{"arch": "ecapa_tdnn", "train_examples": 15625, "input": "waveform_16khz", "targets": ["voice"], "num_classes": 2, "norm": "groupnorm", "depths": [12], "loss": "cross_entropy", "init": "torch_default", "learning_rate": 0.0021, "eps": 1e-10, "epochs": 27.0, "final_lr_fraction": 0.1}
Rows from block 6, named by matrix and row number. Each number is 200 + 40 x the weight over the matrix's rms, rounded and kept within 0 to 999. All counts start at 0.
# c10: first pointwise conv (model.blocks.6.c1.0.weight, 320x320x1), inputs 160-239
c10.74,237,234,247,148,224,231,262,166,224,202,202,221,244,242,146,159,260,257,202,231,201,151,277,174,189,239,241,184,220,180,190,248,175,221,260,173,168,163,194,166,170,258,152,188,158,210,214,243,206,152,157,162,161,181,281,227,171,218,279,184,208,193,238,226,189,253,245,209,199,175,222,279,201,192,152,198,161,165,220,218
c10.75,160,199,196,149,163,187,179,155,181,166,144,169,190,182,162,142,111,202,181,161,181,165,119,171,169,175,184,177,200,169,178,179,145,182,186,149,165,169,173,165,175,183,148,180,162,179,167,175,164,163,154,157,166,139,114,166,149,157,117,182,177,160,178,176,166,190,170,178,155,177,159,154,161,143,157,165,165,159,148,187
c10.76,302,219,200,195,233,213,242,214,219,240,234,262,246,251,204,194,257,204,226,168,181,211,287,188,226,197,215,210,225,217,220,189,177,200,220,258,215,172,192,221,221,213,200,203,208,235,217,213,168,201,211,164,206,221,289,196,195,168,261,213,192,196,197,202,192,218,188,217,243,181,207,270,265,238,203,233,206,204,222,215
c10.77,228,189,198,166,165,195,205,183,212,189,189,192,177,184,170,169,230,156,223,147,202,172,248,175,221,179,168,200,193,206,219,175,160,163,176,224,180,174,208,186,178,184,177,166,173,190,172,183,148,167,178,136,177,192,222,149,172,150,229,187,177,186,137,163,179,182,161,145,210,172,149,229,218,206,170,181,189,166,196,164
c10.78,130,152,172,160,132,148,147,176,175,136,159,172,141,158,164,163,119,153,183,157,174,159,110,143,182,156,147,168,159,167,118,150,139,158,164,155,172,167,172,173,170,143,164,143,161,154,130,156,102,158,173,163,174,155,111,156,174,158,84,169,154,184,162,168,161,163,154,132,150,156,144,141,139,134,163,132,148,162,156,163
c10.79,240,222,215,160,210,227,253,179,196,173,186,224,224,228,156,156,226,233,217,203,184,156,239,182,174,230,220,156,189,162,215,235,208,200,234,195,171,162,218,165,160,242,162,210,160,202,204,224,223,175,163,171,162,193,228,201,157,220,247,166,212,176,214,220,210,236,222,220,196,205,210,224,202,194,168,215,162,165,197,194
c10.80,134,149,154,173,136,154,152,169,166,153,165,155,158,163,165,168,121,148,182,152,171,169,117,150,164,154,132,163,155,159,166,137,156,141,136,157,187,158,162,175,186,139,163,160,189,137,143,149,135,178,180,161,179,149,122,130,171,160,111,185,164,180,145,169,166,151,139,142,168,166,151,120,162,148,175,152,168,167,161,151
c10.81,292,207,201,198,165,227,230,186,216,261,182,226,215,246,184,187,269,219,196,217,222,183,256,167,224,192,213,213,183,187,246,202,167,191,216,220,191,179,177,191,203,224,177,227,192,233,240,233,249,199,208,247,195,189,251,191,180,227,244,227,268,184,169,233,203,219,185,252,223,236,202,256,228,168,186,240,198,191,232,207
c10.82,254,233,229,184,195,236,227,176,223,246,208,227,198,192,179,190,223,210,240,220,238,196,219,207,239,201,201,225,205,188,255,194,217,181,224,230,194,173,189,190,199,222,187,243,195,220,207,222,245,178,194,223,196,168,238,174,176,235,256,174,225,194,178,217,244,220,184,240,254,241,216,225,236,208,200,249,191,187,210,211
c10.83,256,205,195,180,185,217,192,199,209,232,202,228,213,200,187,194,248,180,215,206,212,194,235,190,237,189,181,197,192,181,239,165,200,182,190,204,201,158,175,192,212,181,186,218,209,207,195,194,225,187,214,218,193,170,241,188,182,207,245,185,212,194,183,212,205,191,195,220,217,219,187,235,239,193,185,230,212,207,202,209
c10.84,265,132,143,177,167,196,108,184,228,254,200,217,169,164,185,183,274,119,222,169,220,195,257,202,224,147,129,195,181,191,237,111,197,145,128,235,194,175,176,196,205,102,188,250,183,185,173,109,255,193,206,211,197,172,248,131,177,237,266,183,200,181,135,186,227,155,140,212,254,232,175,250,250,231,188,225,203,203,208,190
c10.85,181,161,180,160,141,169,146,182,188,223,189,183,159,152,175,179,171,147,214,183,221,179,152,151,208,144,142,189,168,163,254,131,150,129,151,191,174,164,180,165,171,151,163,206,178,179,155,145,217,162,168,193,181,141,159,131,156,237,167,162,200,160,125,198,204,160,138,212,213,231,160,170,192,190,176,212,194,167,187,172
c10.86,206,177,177,173,148,183,150,180,205,253,190,185,174,156,159,179,180,136,209,194,211,182,153,157,214,167,133,206,169,163,273,138,158,167,156,191,171,165,194,176,190,155,174,225,171,197,166,148,245,161,176,199,167,143,156,138,167,238,170,191,202,173,143,198,215,162,151,224,219,250,175,167,179,181,172,215,189,171,194,190
c10.87,262,122,149,179,155,199,129,195,206,240,199,210,168,161,183,190,264,119,209,180,231,189,264,177,201,149,126,185,158,187,259,99,171,153,132,234,187,160,182,186,185,126,186,220,189,188,164,119,241,185,194,210,199,158,254,133,172,211,277,180,218,195,134,173,224,157,136,210,251,222,183,252,214,201,186,238,199,188,203,177
c10.88,268,209,203,179,173,206,217,193,206,227,165,200,212,216,180,191,244,195,186,225,217,184,255,169,206,194,186,215,191,203,235,179,169,202,208,215,192,191,146,199,191,209,199,186,186,208,224,208,211,183,187,210,198,188,257,195,181,189,252,205,238,193,191,219,180,214,200,253,214,209,194,248,214,182,181,210,218,184,239,203
c10.89,287,246,222,228,238,270,244,217,229,292,219,246,262,284,223,232,294,250,211,248,248,219,278,208,219,234,256,254,226,239,272,236,182,228,242,239,227,220,222,224,214,245,220,272,222,272,267,269,289,224,222,292,219,216,284,229,203,275,292,251,281,216,216,250,244,241,187,294,256,260,231,277,258,215,201,284,207,219,266,247
c10.90,185,140,163,136,139,166,136,140,197,208,163,172,140,151,147,140,145,123,200,188,199,132,120,170,194,126,116,193,171,127,209,96,178,134,133,152,139,139,174,152,163,110,138,199,150,163,149,122,215,143,152,176,153,144,125,110,149,213,149,152,200,125,100,187,196,142,123,207,183,216,158,158,181,198,141,182,164,154,190,160
c10.91,271,126,141,189,136,198,115,176,197,249,189,200,167,159,181,186,273,127,205,186,225,189,264,180,209,140,134,194,154,177,266,112,177,152,138,216,176,175,191,189,202,117,177,228,194,202,170,129,241,185,185,216,177,163,235,136,188,227,271,179,220,173,117,177,220,162,148,224,237,222,161,261,231,205,196,221,208,190,206,165
c10.92,286,226,215,199,210,248,246,199,218,262,237,231,215,232,201,205,302,223,255,243,254,205,281,200,249,220,230,237,201,211,292,227,194,173,225,250,207,192,218,214,225,245,192,252,204,259,235,249,293,214,202,273,205,189,263,205,200,277,292,226,263,211,184,234,261,236,175,267,246,275,216,279,255,209,198,266,201,213,256,241
c10.93,265,194,200,190,172,204,190,189,202,239,187,191,191,204,186,191,252,184,207,206,200,189,242,181,196,176,176,196,181,193,230,160,185,172,200,212,174,147,168,195,206,179,193,196,187,212,199,176,221,198,188,217,187,182,242,168,176,197,235,174,220,194,179,191,217,187,193,225,213,222,172,236,220,186,186,212,206,204,230,198
c10.94,254,193,211,195,193,229,212,185,199,240,181,209,215,212,186,188,243,196,209,214,210,194,228,200,220,201,196,213,194,192,247,173,207,198,214,201,186,158,178,195,201,193,183,228,191,234,211,196,239,188,206,231,188,175,234,200,180,223,222,184,235,205,182,209,211,208,193,251,225,218,194,232,234,178,189,231,213,202,209,217
c10.95,258,141,166,183,176,207,156,185,218,237,212,230,189,159,188,197,254,126,233,182,209,185,233,212,241,153,141,216,190,199,250,147,217,164,160,219,182,161,181,185,191,129,189,232,209,205,179,133,238,201,200,223,192,175,240,163,201,208,234,186,194,184,172,184,238,186,161,211,245,229,189,228,234,210,199,235,224,196,203,202
c10.96,294,243,211,193,194,238,240,207,218,265,212,238,238,243,191,190,244,211,229,241,233,210,237,195,248,210,226,233,194,201,248,205,200,205,242,238,199,179,206,218,207,224,186,244,206,257,234,238,268,190,218,255,196,190,243,205,195,233,254,207,246,189,209,230,252,224,185,259,242,248,206,245,241,213,201,257,194,200,241,244
c10.97,139,150,167,181,143,139,151,161,160,145,146,153,151,132,169,166,122,137,163,157,172,178,103,129,166,166,132,159,159,164,177,126,128,131,152,153,181,162,185,184,177,132,161,154,182,141,136,140,126,161,182,171,168,144,125,125,178,163,96,178,155,161,134,154,170,150,145,141,146,161,145,130,149,134,179,158,147,169,143,158
c10.98,208,163,193,193,183,203,177,178,208,225,188,221,169,163,190,180,142,158,221,196,196,197,127,209,224,202,155,211,198,176,225,165,210,178,184,165,179,159,185,184,193,167,193,202,204,200,179,161,230,195,197,207,184,171,130,170,183,208,157,193,188,187,192,200,201,200,178,214,205,221,214,172,194,196,199,212,220,191,194,184
c10.99,287,204,187,187,158,198,207,193,181,228,164,188,187,212,188,183,267,195,179,207,220,192,256,164,205,186,195,219,188,203,236,169,173,178,216,202,196,165,139,194,212,193,181,195,194,205,220,205,198,202,194,218,202,184,244,178,196,200,250,205,241,194,180,208,172,211,187,234,209,201,191,257,215,182,190,228,206,197,229,211
c10.100,137,143,170,186,151,139,143,196,177,137,141,143,139,123,182,188,121,142,158,156,165,195,111,166,169,176,139,159,157,182,158,158,178,184,157,140,191,174,164,210,207,138,183,166,207,137,132,132,127,186,205,175,204,178,122,152,199,147,100,189,131,195,162,169,152,163,167,135,142,161,166,128,143,167,195,153,196,200,148,155
c10.101,196,167,182,194,154,186,160,200,210,275,175,202,167,181,183,195,143,134,216,215,203,201,136,175,197,167,135,207,166,186,271,144,171,177,149,164,188,159,197,202,194,149,185,233,184,213,174,158,260,178,186,228,195,159,145,171,171,261,142,167,212,182,162,215,214,169,146,217,243,259,172,151,192,181,198,233,207,185,210,190
c10.102,128,152,174,188,151,143,152,195,185,159,159,166,147,152,174,188,120,140,180,175,178,178,121,184,156,160,142,173,153,168,180,158,178,176,143,162,179,155,175,185,195,132,185,170,202,164,168,135,159,192,204,182,180,166,124,146,186,169,118,158,164,182,145,178,165,155,160,152,165,162,169,119,147,175,193,157,184,194,163,160
c10.103,135,210,199,205,178,167,196,186,169,134,127,139,183,193,196,191,103,177,149,204,156,186,121,161,166,206,203,183,174,171,134,187,152,202,211,115,186,176,131,203,209,192,196,144,199,186,191,184,139,196,207,178,209,157,146,183,181,138,111,206,182,189,184,192,148,191,209,207,126,133,172,131,158,124,204,150,166,207,157,173
c10.104,158,171,163,197,169,170,155,200,213,203,155,170,181,177,181,183,119,131,186,172,192,186,129,194,171,181,149,180,162,168,204,152,178,171,155,160,195,175,187,208,188,140,181,176,205,186,160,133,193,178,189,170,194,176,137,164,180,187,119,181,174,179,160,174,182,156,162,179,189,190,175,132,159,187,189,175,195,202,160,177
c10.105,148,152,151,185,161,159,146,192,191,193,150,165,155,142,192,198,116,139,166,163,168,183,134,170,164,165,134,168,157,171,210,141,182,186,139,167,191,170,159,195,191,140,203,174,193,162,152,137,172,196,203,176,202,169,133,167,191,175,119,166,149,203,150,168,171,143,173,162,185,203,156,144,160,193,195,172,197,210,159,167
c10.106,138,161,170,164,143,143,156,161,185,158,153,159,159,140,155,160,125,153,176,164,162,175,108,158,172,167,130,175,155,150,160,135,137,140,162,163,166,164,171,181,168,133,173,161,177,154,142,135,132,166,177,156,176,144,113,139,172,160,106,190,152,162,132,178,156,166,139,147,172,156,159,133,152,163,175,166,152,165,144,161
c10.107,261,214,173,199,171,215,208,184,208,259,203,230,189,190,188,177,266,169,244,207,227,199,238,171,236,156,142,211,189,185,284,160,180,141,202,235,193,170,200,189,209,184,187,233,198,216,187,187,258,181,207,221,198,154,241,132,185,249,267,196,235,169,136,210,228,179,161,238,258,253,193,254,226,216,180,246,197,197,221,197
c10.108,278,195,208,201,199,236,193,202,211,261,217,235,206,195,184,190,263,178,239,227,231,184,246,203,252,181,167,214,189,197,281,171,210,159,184,242,201,173,206,211,193,183,196,239,189,232,216,177,259,202,212,244,183,169,224,166,179,250,260,227,225,191,163,204,255,208,172,238,248,261,200,237,254,216,201,254,202,197,243,217
c10.109,261,120,143,189,153,202,106,186,223,243,213,217,159,143,181,188,268,127,236,185,211,198,259,200,242,143,124,196,183,181,237,115,192,154,133,213,204,178,185,210,209,99,179,234,201,196,163,112,238,199,196,201,198,156,248,136,192,219,268,187,207,199,130,168,228,140,132,210,251,242,196,243,216,204,202,238,212,200,189,177
c10.110,273,214,225,207,225,248,232,203,221,266,225,264,236,223,206,208,275,223,279,238,262,219,271,220,247,195,210,234,219,211,262,205,212,173,209,242,217,198,230,215,215,217,197,270,198,253,228,224,281,214,208,244,200,205,253,175,214,264,276,216,235,199,190,233,274,228,164,256,266,255,238,259,262,243,200,267,191,203,249,222
c10.111,145,210,209,142,175,198,193,138,160,162,161,179,210,204,138,125,138,197,156,225,177,137,123,164,167,202,194,205,174,123,165,203,172,192,212,126,143,134,159,158,160,206,147,162,154,210,191,185,187,129,155,155,152,141,142,197,140,172,147,159,220,153,191,230,139,213,205,207,135,172,172,161,150,129,138,163,135,140,197,194
c10.112,280,168,180,186,166,192,172,197,203,232,208,223,167,145,197,185,268,159,218,176,197,191,250,209,225,180,148,208,192,196,248,154,201,167,179,220,188,156,179,202,200,162,187,220,205,182,187,167,244,190,197,203,196,200,228,185,204,209,248,207,197,187,188,173,218,192,174,194,213,219,194,245,234,220,203,234,214,193,199,180
c10.113,260,132,155,205,165,202,112,195,220,254,201,222,168,170,195,196,253,120,217,177,232,206,247,191,238,153,127,196,188,193,234,113,190,149,118,240,187,170,183,203,217,128,194,226,189,188,173,121,231,197,204,228,197,158,239,137,180,231,263,181,216,185,142,191,225,166,131,215,258,241,189,246,242,211,206,230,198,201,206,176
c10.114,120,165,170,179,138,153,154,168,162,167,164,166,156,174,160,167,117,152,181,167,156,176,107,135,184,177,140,159,144,153,166,155,142,163,157,174,180,147,192,167,183,152,173,169,162,144,140,153,141,166,181,156,180,133,121,124,171,169,123,172,133,160,133,182,167,155,149,151,157,165,144,130,164,153,160,169,153,161,133,149
c10.115,256,198,188,202,173,231,194,202,202,252,211,243,188,185,190,202,259,152,240,209,226,194,233,207,233,180,151,216,185,184,256,154,211,183,176,240,186,171,189,210,211,165,201,235,193,231,188,170,247,204,204,227,190,185,219,166,181,240,234,197,213,177,163,192,244,203,156,230,237,234,208,243,246,199,190,246,192,210,205,205
c10.116,273,207,199,185,170,210,195,187,193,226,173,194,193,216,183,179,265,176,188,211,209,180,262,186,193,180,189,208,177,192,228,181,178,177,209,215,191,173,152,198,183,199,177,188,191,213,222,201,195,196,193,223,192,185,242,186,186,183,242,203,233,194,182,219,192,209,181,231,216,199,177,258,219,187,179,232,199,179,221,189
c10.117,245,212,208,221,195,225,211,204,223,263,217,229,224,225,216,211,260,211,236,222,240,211,253,207,237,193,204,228,194,219,241,185,205,193,205,243,205,168,182,203,209,200,214,230,216,245,217,223,258,216,230,241,203,214,249,198,196,232,273,222,227,196,198,227,227,214,179,264,236,241,212,254,260,217,199,239,215,214,211,219
c10.118,283,214,201,222,195,235,224,216,226,283,241,249,219,226,222,223,309,210,233,247,263,213,278,201,258,203,200,226,219,238,296,198,207,166,220,255,224,188,217,228,218,211,208,264,214,250,221,227,286,219,225,304,213,219,263,177,205,266,298,251,265,205,178,230,261,212,168,256,261,265,229,280,265,236,217,265,203,221,258,215
c10.119,136,178,162,167,145,144,151,170,159,153,164,158,145,163,168,156,123,150,172,164,157,160,126,153,175,181,160,171,142,155,172,154,152,161,161,170,174,148,165,187,186,153,160,145,164,140,163,155,126,170,180,141,176,155,123,128,168,141,120,163,145,171,147,177,155,167,155,145,172,176,146,128,161,152,180,169,154,161,149,146
c10.120,265,224,221,186,178,258,229,196,211,243,227,249,214,221,196,198,241,199,255,223,246,180,239,193,233,184,192,205,183,188,271,190,181,183,213,264,201,185,217,202,190,230,178,255,185,238,224,226,254,182,201,215,192,163,237,166,175,248,256,207,220,178,174,226,245,204,163,267,256,249,196,260,253,195,195,267,196,184,228,208
c10.121,144,179,190,207,173,158,180,202,188,176,178,164,164,176,197,200,119,171,187,173,166,205,118,181,198,181,156,178,160,163,158,168,192,196,183,158,200,202,198,201,198,174,193,168,198,159,187,161,164,202,185,179,203,161,135,187,210,169,115,183,164,193,164,173,172,178,195,168,175,181,161,136,168,147,202,159,199,190,176,184
c10.122,162,169,182,196,152,168,161,208,200,191,184,173,178,172,185,199,138,177,207,199,195,202,125,198,195,167,163,192,172,152,184,166,210,197,177,177,192,203,200,204,188,144,193,186,200,172,161,156,185,172,197,179,196,165,139,176,209,198,137,170,182,168,167,187,174,176,175,191,196,202,177,140,178,187,186,173,184,199,183,170
c10.123,272,194,220,182,227,245,218,190,224,235,235,262,199,195,168,187,277,184,250,220,234,174,265,216,240,196,175,215,217,201,262,195,211,179,202,249,185,165,232,192,183,190,167,242,185,228,212,187,242,175,180,186,186,215,258,181,173,223,281,193,215,206,204,196,248,213,173,227,242,233,223,273,265,266,167,245,212,177,223,204
c10.124,284,187,184,197,180,236,207,188,223,236,210,234,200,172,191,182,265,165,238,195,230,191,263,173,220,172,160,190,195,185,244,156,192,156,182,236,181,158,178,183,206,173,178,242,201,215,171,185,234,181,195,196,189,172,246,157,174,217,246,183,191,199,167,187,240,190,167,200,244,215,186,257,244,201,198,233,192,193,208,202
c10.125,178,170,177,187,153,171,144,197,188,216,175,176,161,173,194,195,149,170,202,206,184,194,140,196,210,159,134,183,162,151,218,156,201,194,160,151,194,200,197,181,196,145,185,216,177,158,157,154,234,176,176,214,191,170,130,159,191,221,150,162,200,157,145,201,186,179,163,226,183,214,183,151,175,180,200,192,203,202,191,165
c10.126,133,183,194,209,159,159,173,191,173,170,180,169,181,170,197,208,107,167,184,179,188,183,136,179,199,170,168,167,162,144,170,163,183,199,162,172,199,194,199,195,192,170,181,190,196,161,151,160,166,171,195,154,204,156,139,175,191,170,113,171,166,161,164,181,164,176,188,168,165,167,164,142,182,169,196,154,180,199,142,154
c10.127,168,180,192,187,171,192,193,186,188,210,184,180,186,187,182,178,136,172,203,201,189,188,131,181,188,177,173,188,178,172,227,173,198,181,189,179,190,172,200,191,177,167,188,198,173,175,152,160,209,183,197,185,179,170,147,153,181,198,137,183,189,173,171,206,193,183,168,202,208,230,189,153,173,179,182,192,190,172,176,180
c10.128,260,161,186,190,200,206,165,190,208,236,206,233,165,172,190,175,277,163,209,183,223,188,252,200,220,175,152,199,205,198,217,159,195,159,172,246,182,182,189,172,196,161,191,212,191,203,183,149,216,190,184,191,174,195,250,157,182,197,257,183,191,199,180,174,216,182,188,203,238,230,198,266,238,241,183,226,223,194,203,190
c10.129,287,231,224,159,232,269,237,164,235,264,219,240,218,224,159,182,302,231,252,270,272,154,266,240,262,209,221,237,225,186,288,212,223,191,233,229,163,209,255,173,168,238,170,275,166,248,252,243,296,149,149,254,168,221,257,214,165,269,283,192,267,167,206,255,288,262,201,266,262,274,240,276,249,241,169,268,196,165,256,257
c10.130,221,199,182,179,179,221,207,189,217,231,192,221,195,209,183,175,162,148,242,210,216,197,139,178,225,170,167,194,176,185,257,157,186,158,196,239,179,162,193,191,185,162,175,236,180,215,198,160,237,189,206,201,186,158,154,161,187,233,179,177,227,191,159,212,243,192,178,243,240,241,196,173,238,181,187,240,202,192,194,204
c10.131,163,180,176,210,160,169,162,201,203,201,188,170,176,171,187,211,131,160,219,188,182,193,141,176,189,178,164,204,191,169,195,165,183,186,159,173,212,195,187,208,211,146,208,198,207,183,182,166,189,202,205,159,193,157,135,162,210,183,148,181,185,171,162,195,183,166,183,202,197,202,176,156,164,171,193,192,190,195,171,166
c10.132,149,204,196,195,167,165,174,193,187,168,173,188,179,168,193,205,127,172,198,182,168,190,127,179,210,177,165,177,165,137,169,167,191,222,192,175,206,206,219,188,189,171,189,181,191,168,161,165,151,171,189,165,184,149,133,170,210,158,133,185,169,178,175,200,170,172,184,172,181,158,170,128,185,172,200,157,174,183,153,182
c10.133,158,197,184,194,167,165,170,204,176,160,174,183,166,174,200,192,127,188,201,179,181,206,127,176,176,196,170,172,157,151,156,172,188,199,180,168,194,221,210,189,180,173,198,163,187,177,159,183,143,199,187,148,203,131,142,167,212,167,133,177,192,171,178,206,170,182,195,183,174,170,156,134,169,145,207,174,184,188,183,164
c10.134,171,186,209,200,195,189,193,195,210,184,175,205,181,193,199,190,135,166,210,198,191,191,146,177,192,185,182,203,187,167,219,185,202,200,183,171,212,179,207,208,207,174,209,211,197,179,157,175,190,183,198,159,191,158,137,151,203,204,142,168,197,175,165,194,199,179,198,192,182,219,180,159,188,174,194,189,196,207,180,172
c10.135,266,163,179,194,174,212,176,188,212,224,203,211,182,160,187,185,263,158,231,173,209,179,258,187,217,161,154,187,196,197,223,149,200,163,161,242,197,167,178,188,191,148,174,208,184,190,164,151,222,202,198,182,198,183,248,147,190,207,243,184,177,184,170,160,207,170,163,208,225,204,182,258,218,207,195,211,211,188,188,176
c10.136,219,256,240,163,223,257,239,161,213,248,194,220,205,203,165,177,193,246,225,276,257,160,161,251,224,242,215,230,215,170,276,218,253,238,243,179,162,194,225,183,165,228,168,277,164,244,219,261,324,173,182,270,181,206,166,235,186,297,213,167,281,213,242,271,263,258,217,304,225,271,239,183,213,220,177,263,190,167,253,241
c10.137,140,186,192,193,171,167,170,197,187,165,173,177,165,177,199,203,145,180,200,187,174,197,133,174,180,178,171,188,141,146,150,166,193,201,164,175,209,216,205,198,198,178,194,165,196,173,163,160,137,199,192,164,192,150,129,161,202,165,130,194,186,187,180,176,168,189,196,166,160,163,159,132,156,169,188,167,182,206,170,159
c10.138,270,198,188,171,210,240,205,184,204,232,198,236,193,197,186,176,270,175,221,206,224,178,258,219,219,185,177,204,210,192,236,192,207,193,183,238,190,172,211,198,194,184,182,222,193,208,219,173,230,196,194,188,188,211,258,187,175,197,261,190,225,190,203,202,239,197,171,236,230,223,194,267,242,242,179,228,228,185,209,201
c10.139,152,210,215,202,162,171,197,182,169,181,154,147,180,218,206,204,138,189,157,205,182,185,150,176,161,192,201,211,157,150,158,202,180,214,210,150,184,209,172,202,198,205,203,154,187,179,210,198,146,177,189,149,201,152,154,190,188,156,141,197,220,161,198,228,154,204,227,193,147,169,161,169,149,152,196,142,172,202,188,176
c10.140,215,205,230,180,216,237,215,172,229,247,194,201,213,201,193,180,175,196,211,254,242,194,145,251,217,218,200,242,215,161,264,202,241,216,225,159,187,203,217,171,175,211,197,257,196,230,216,208,295,169,180,251,186,197,157,238,202,251,178,193,260,181,235,248,243,234,232,265,227,246,236,177,214,215,179,239,200,186,248,230
c10.141,121,189,185,211,146,155,178,200,155,157,173,160,168,186,188,190,122,172,168,177,176,208,122,156,185,174,165,184,170,148,167,179,169,204,182,155,189,191,191,202,193,176,198,161,202,152,179,164,166,179,199,170,191,149,124,158,191,172,119,172,177,172,172,195,165,179,189,187,150,161,143,130,153,150,199,153,173,187,166,166
c10.142,272,248,236,174,226,259,283,178,264,247,237,264,253,245,195,169,284,263,275,294,268,186,259,240,278,247,232,237,221,209,286,258,234,238,266,235,184,220,288,173,163,268,187,293,167,264,264,259,322,180,162,257,165,245,245,258,174,284,287,205,270,179,240,261,300,263,240,274,284,265,238,258,269,245,184,283,232,169,271,249
c10.143,288,218,181,203,170,216,238,198,186,238,187,203,194,229,185,199,267,189,184,215,219,190,258,182,182,205,190,223,189,199,235,187,185,195,213,224,201,189,131,203,201,223,202,208,203,235,232,213,214,190,196,227,186,209,265,193,191,197,261,202,245,183,205,210,188,207,186,243,227,212,194,267,232,185,196,232,208,201,227,214
c10.144,282,225,206,197,198,262,214,198,232,247,241,261,208,211,186,184,302,208,258,234,240,199,259,193,254,193,204,211,197,200,278,192,200,188,209,250,202,183,226,195,191,213,189,249,183,226,218,219,250,190,197,213,184,174,250,160,191,242,270,210,229,175,187,230,251,210,167,254,262,241,200,268,251,218,196,255,199,201,251,213
c10.145,267,221,236,191,233,257,248,184,231,255,225,235,227,216,182,177,280,222,246,257,243,187,270,260,246,237,213,237,220,211,271,221,252,214,228,209,182,221,241,179,187,230,179,271,178,263,239,237,271,195,168,257,188,239,265,220,197,253,276,209,251,202,252,248,273,250,228,266,252,243,254,272,256,249,189,258,231,188,245,231
c10.146,180,173,193,198,166,177,160,182,199,219,175,180,156,171,184,188,159,173,208,194,201,194,138,196,222,164,142,197,159,153,236,151,220,177,142,155,176,198,195,183,188,158,188,233,192,179,169,166,248,183,194,204,195,169,148,155,192,227,172,171,204,175,174,199,205,187,173,237,189,227,181,156,192,189,185,204,193,184,202,159
c10.147,142,213,217,209,176,172,195,183,176,169,166,153,195,215,190,202,129,199,161,187,183,197,142,180,154,213,217,195,158,163,155,205,191,229,218,148,199,207,163,196,193,214,208,158,192,183,210,198,149,203,192,153,198,155,144,207,189,158,116,179,209,180,185,216,160,202,227,212,156,151,158,149,159,166,199,159,175,200,184,178
c10.148,130,173,190,205,173,163,168,199,189,176,170,177,178,179,193,190,118,174,199,166,173,204,135,178,201,167,169,174,171,160,174,170,183,192,158,162,204,206,204,205,184,168,191,186,204,155,179,174,156,174,189,183,196,152,135,185,190,171,121,184,161,169,164,199,173,183,175,164,160,178,173,145,175,160,198,167,184,206,170,167
c10.149,215,275,246,169,209,204,250,180,198,231,177,186,191,200,170,180,160,235,195,269,220,171,166,218,214,271,221,218,182,160,271,220,239,214,255,140,173,194,199,185,179,259,180,228,166,225,211,266,290,164,166,248,165,198,160,211,185,243,196,166,252,207,224,250,217,251,235,277,192,244,227,188,173,199,172,222,202,174,229,211
c10.150,257,189,201,178,215,261,205,188,210,240,228,237,214,206,164,165,274,193,245,209,235,183,274,237,253,204,186,222,223,212,247,194,229,191,196,258,182,186,214,164,178,198,157,241,180,232,227,189,235,172,183,199,174,226,259,209,156,204,274,195,211,187,216,212,242,214,178,215,243,216,225,269,259,256,162,242,217,178,232,221
c10.151,267,225,222,166,239,254,213,171,228,244,235,251,232,223,178,173,274,195,246,231,242,178,263,245,238,204,211,218,223,203,258,214,243,219,220,232,177,203,239,184,187,216,161,260,178,242,233,204,278,171,178,244,179,232,253,218,184,251,279,201,226,198,241,229,275,240,214,264,251,249,226,250,265,247,180,253,229,179,239,235
c10.152,121,184,195,190,161,148,184,191,189,161,181,176,168,175,207,199,106,170,182,179,179,197,125,158,201,173,158,173,167,158,171,179,188,191,184,157,189,216,201,204,187,160,205,183,190,171,162,172,168,192,192,168,187,144,122,181,207,162,124,176,153,166,178,173,178,174,189,167,156,180,164,123,154,156,195,156,194,206,152,172
c10.153,200,192,197,178,150,183,156,166,196,245,192,187,161,169,173,189,165,164,193,249,218,180,143,215,219,165,141,220,137,161,257,141,225,195,164,151,187,194,219,180,166,158,187,254,186,204,190,173,284,171,167,227,187,179,155,171,184,258,153,157,232,173,170,238,224,192,180,251,234,244,192,168,216,238,171,234,207,190,213,181
c10.154,286,196,180,187,159,182,195,181,186,248,178,191,200,188,198,179,251,174,177,179,200,190,248,173,202,200,167,218,163,187,219,158,183,169,192,212,189,170,141,183,209,180,187,167,193,209,202,194,191,179,205,189,193,185,245,165,180,173,253,176,223,183,169,200,177,198,197,228,199,207,171,243,200,176,178,217,201,188,217,184
c10.155,258,228,205,181,192,246,232,179,221,231,207,230,243,232,185,181,251,219,233,220,231,182,250,189,223,206,213,225,205,193,242,202,191,203,234,232,185,183,196,194,186,222,190,232,201,238,222,215,236,207,182,229,199,195,256,201,188,216,250,213,241,199,207,226,229,230,202,250,233,233,204,260,240,186,183,250,203,199,234,231
c10.156,275,235,253,182,214,264,244,185,249,237,221,254,228,224,177,176,292,224,248,272,247,188,256,223,268,228,216,236,212,195,276,230,233,226,242,205,185,208,262,184,166,238,173,294,176,259,251,250,309,169,169,251,179,219,262,218,191,270,290,180,267,196,210,250,289,262,219,281,262,256,217,269,249,222,175,263,199,188,280,244
c10.157,295,246,255,199,264,277,248,201,244,258,250,269,252,237,202,211,320,225,257,263,274,202,291,278,265,234,224,248,236,225,282,231,265,238,249,244,192,207,267,198,205,259,195,293,190,274,266,232,317,229,195,245,182,243,261,246,197,267,302,202,265,210,275,259,291,266,219,270,274,258,279,273,255,264,183,268,246,188,268,250
c10.158,281,197,184,179,178,194,203,190,197,247,175,185,187,219,186,184,245,192,169,198,196,175,246,176,189,178,184,204,170,193,240,178,180,196,211,199,188,168,146,200,194,203,177,190,179,215,220,181,192,182,199,213,192,187,244,164,173,174,255,191,222,195,176,216,178,208,187,228,219,211,179,250,215,169,192,225,209,178,220,209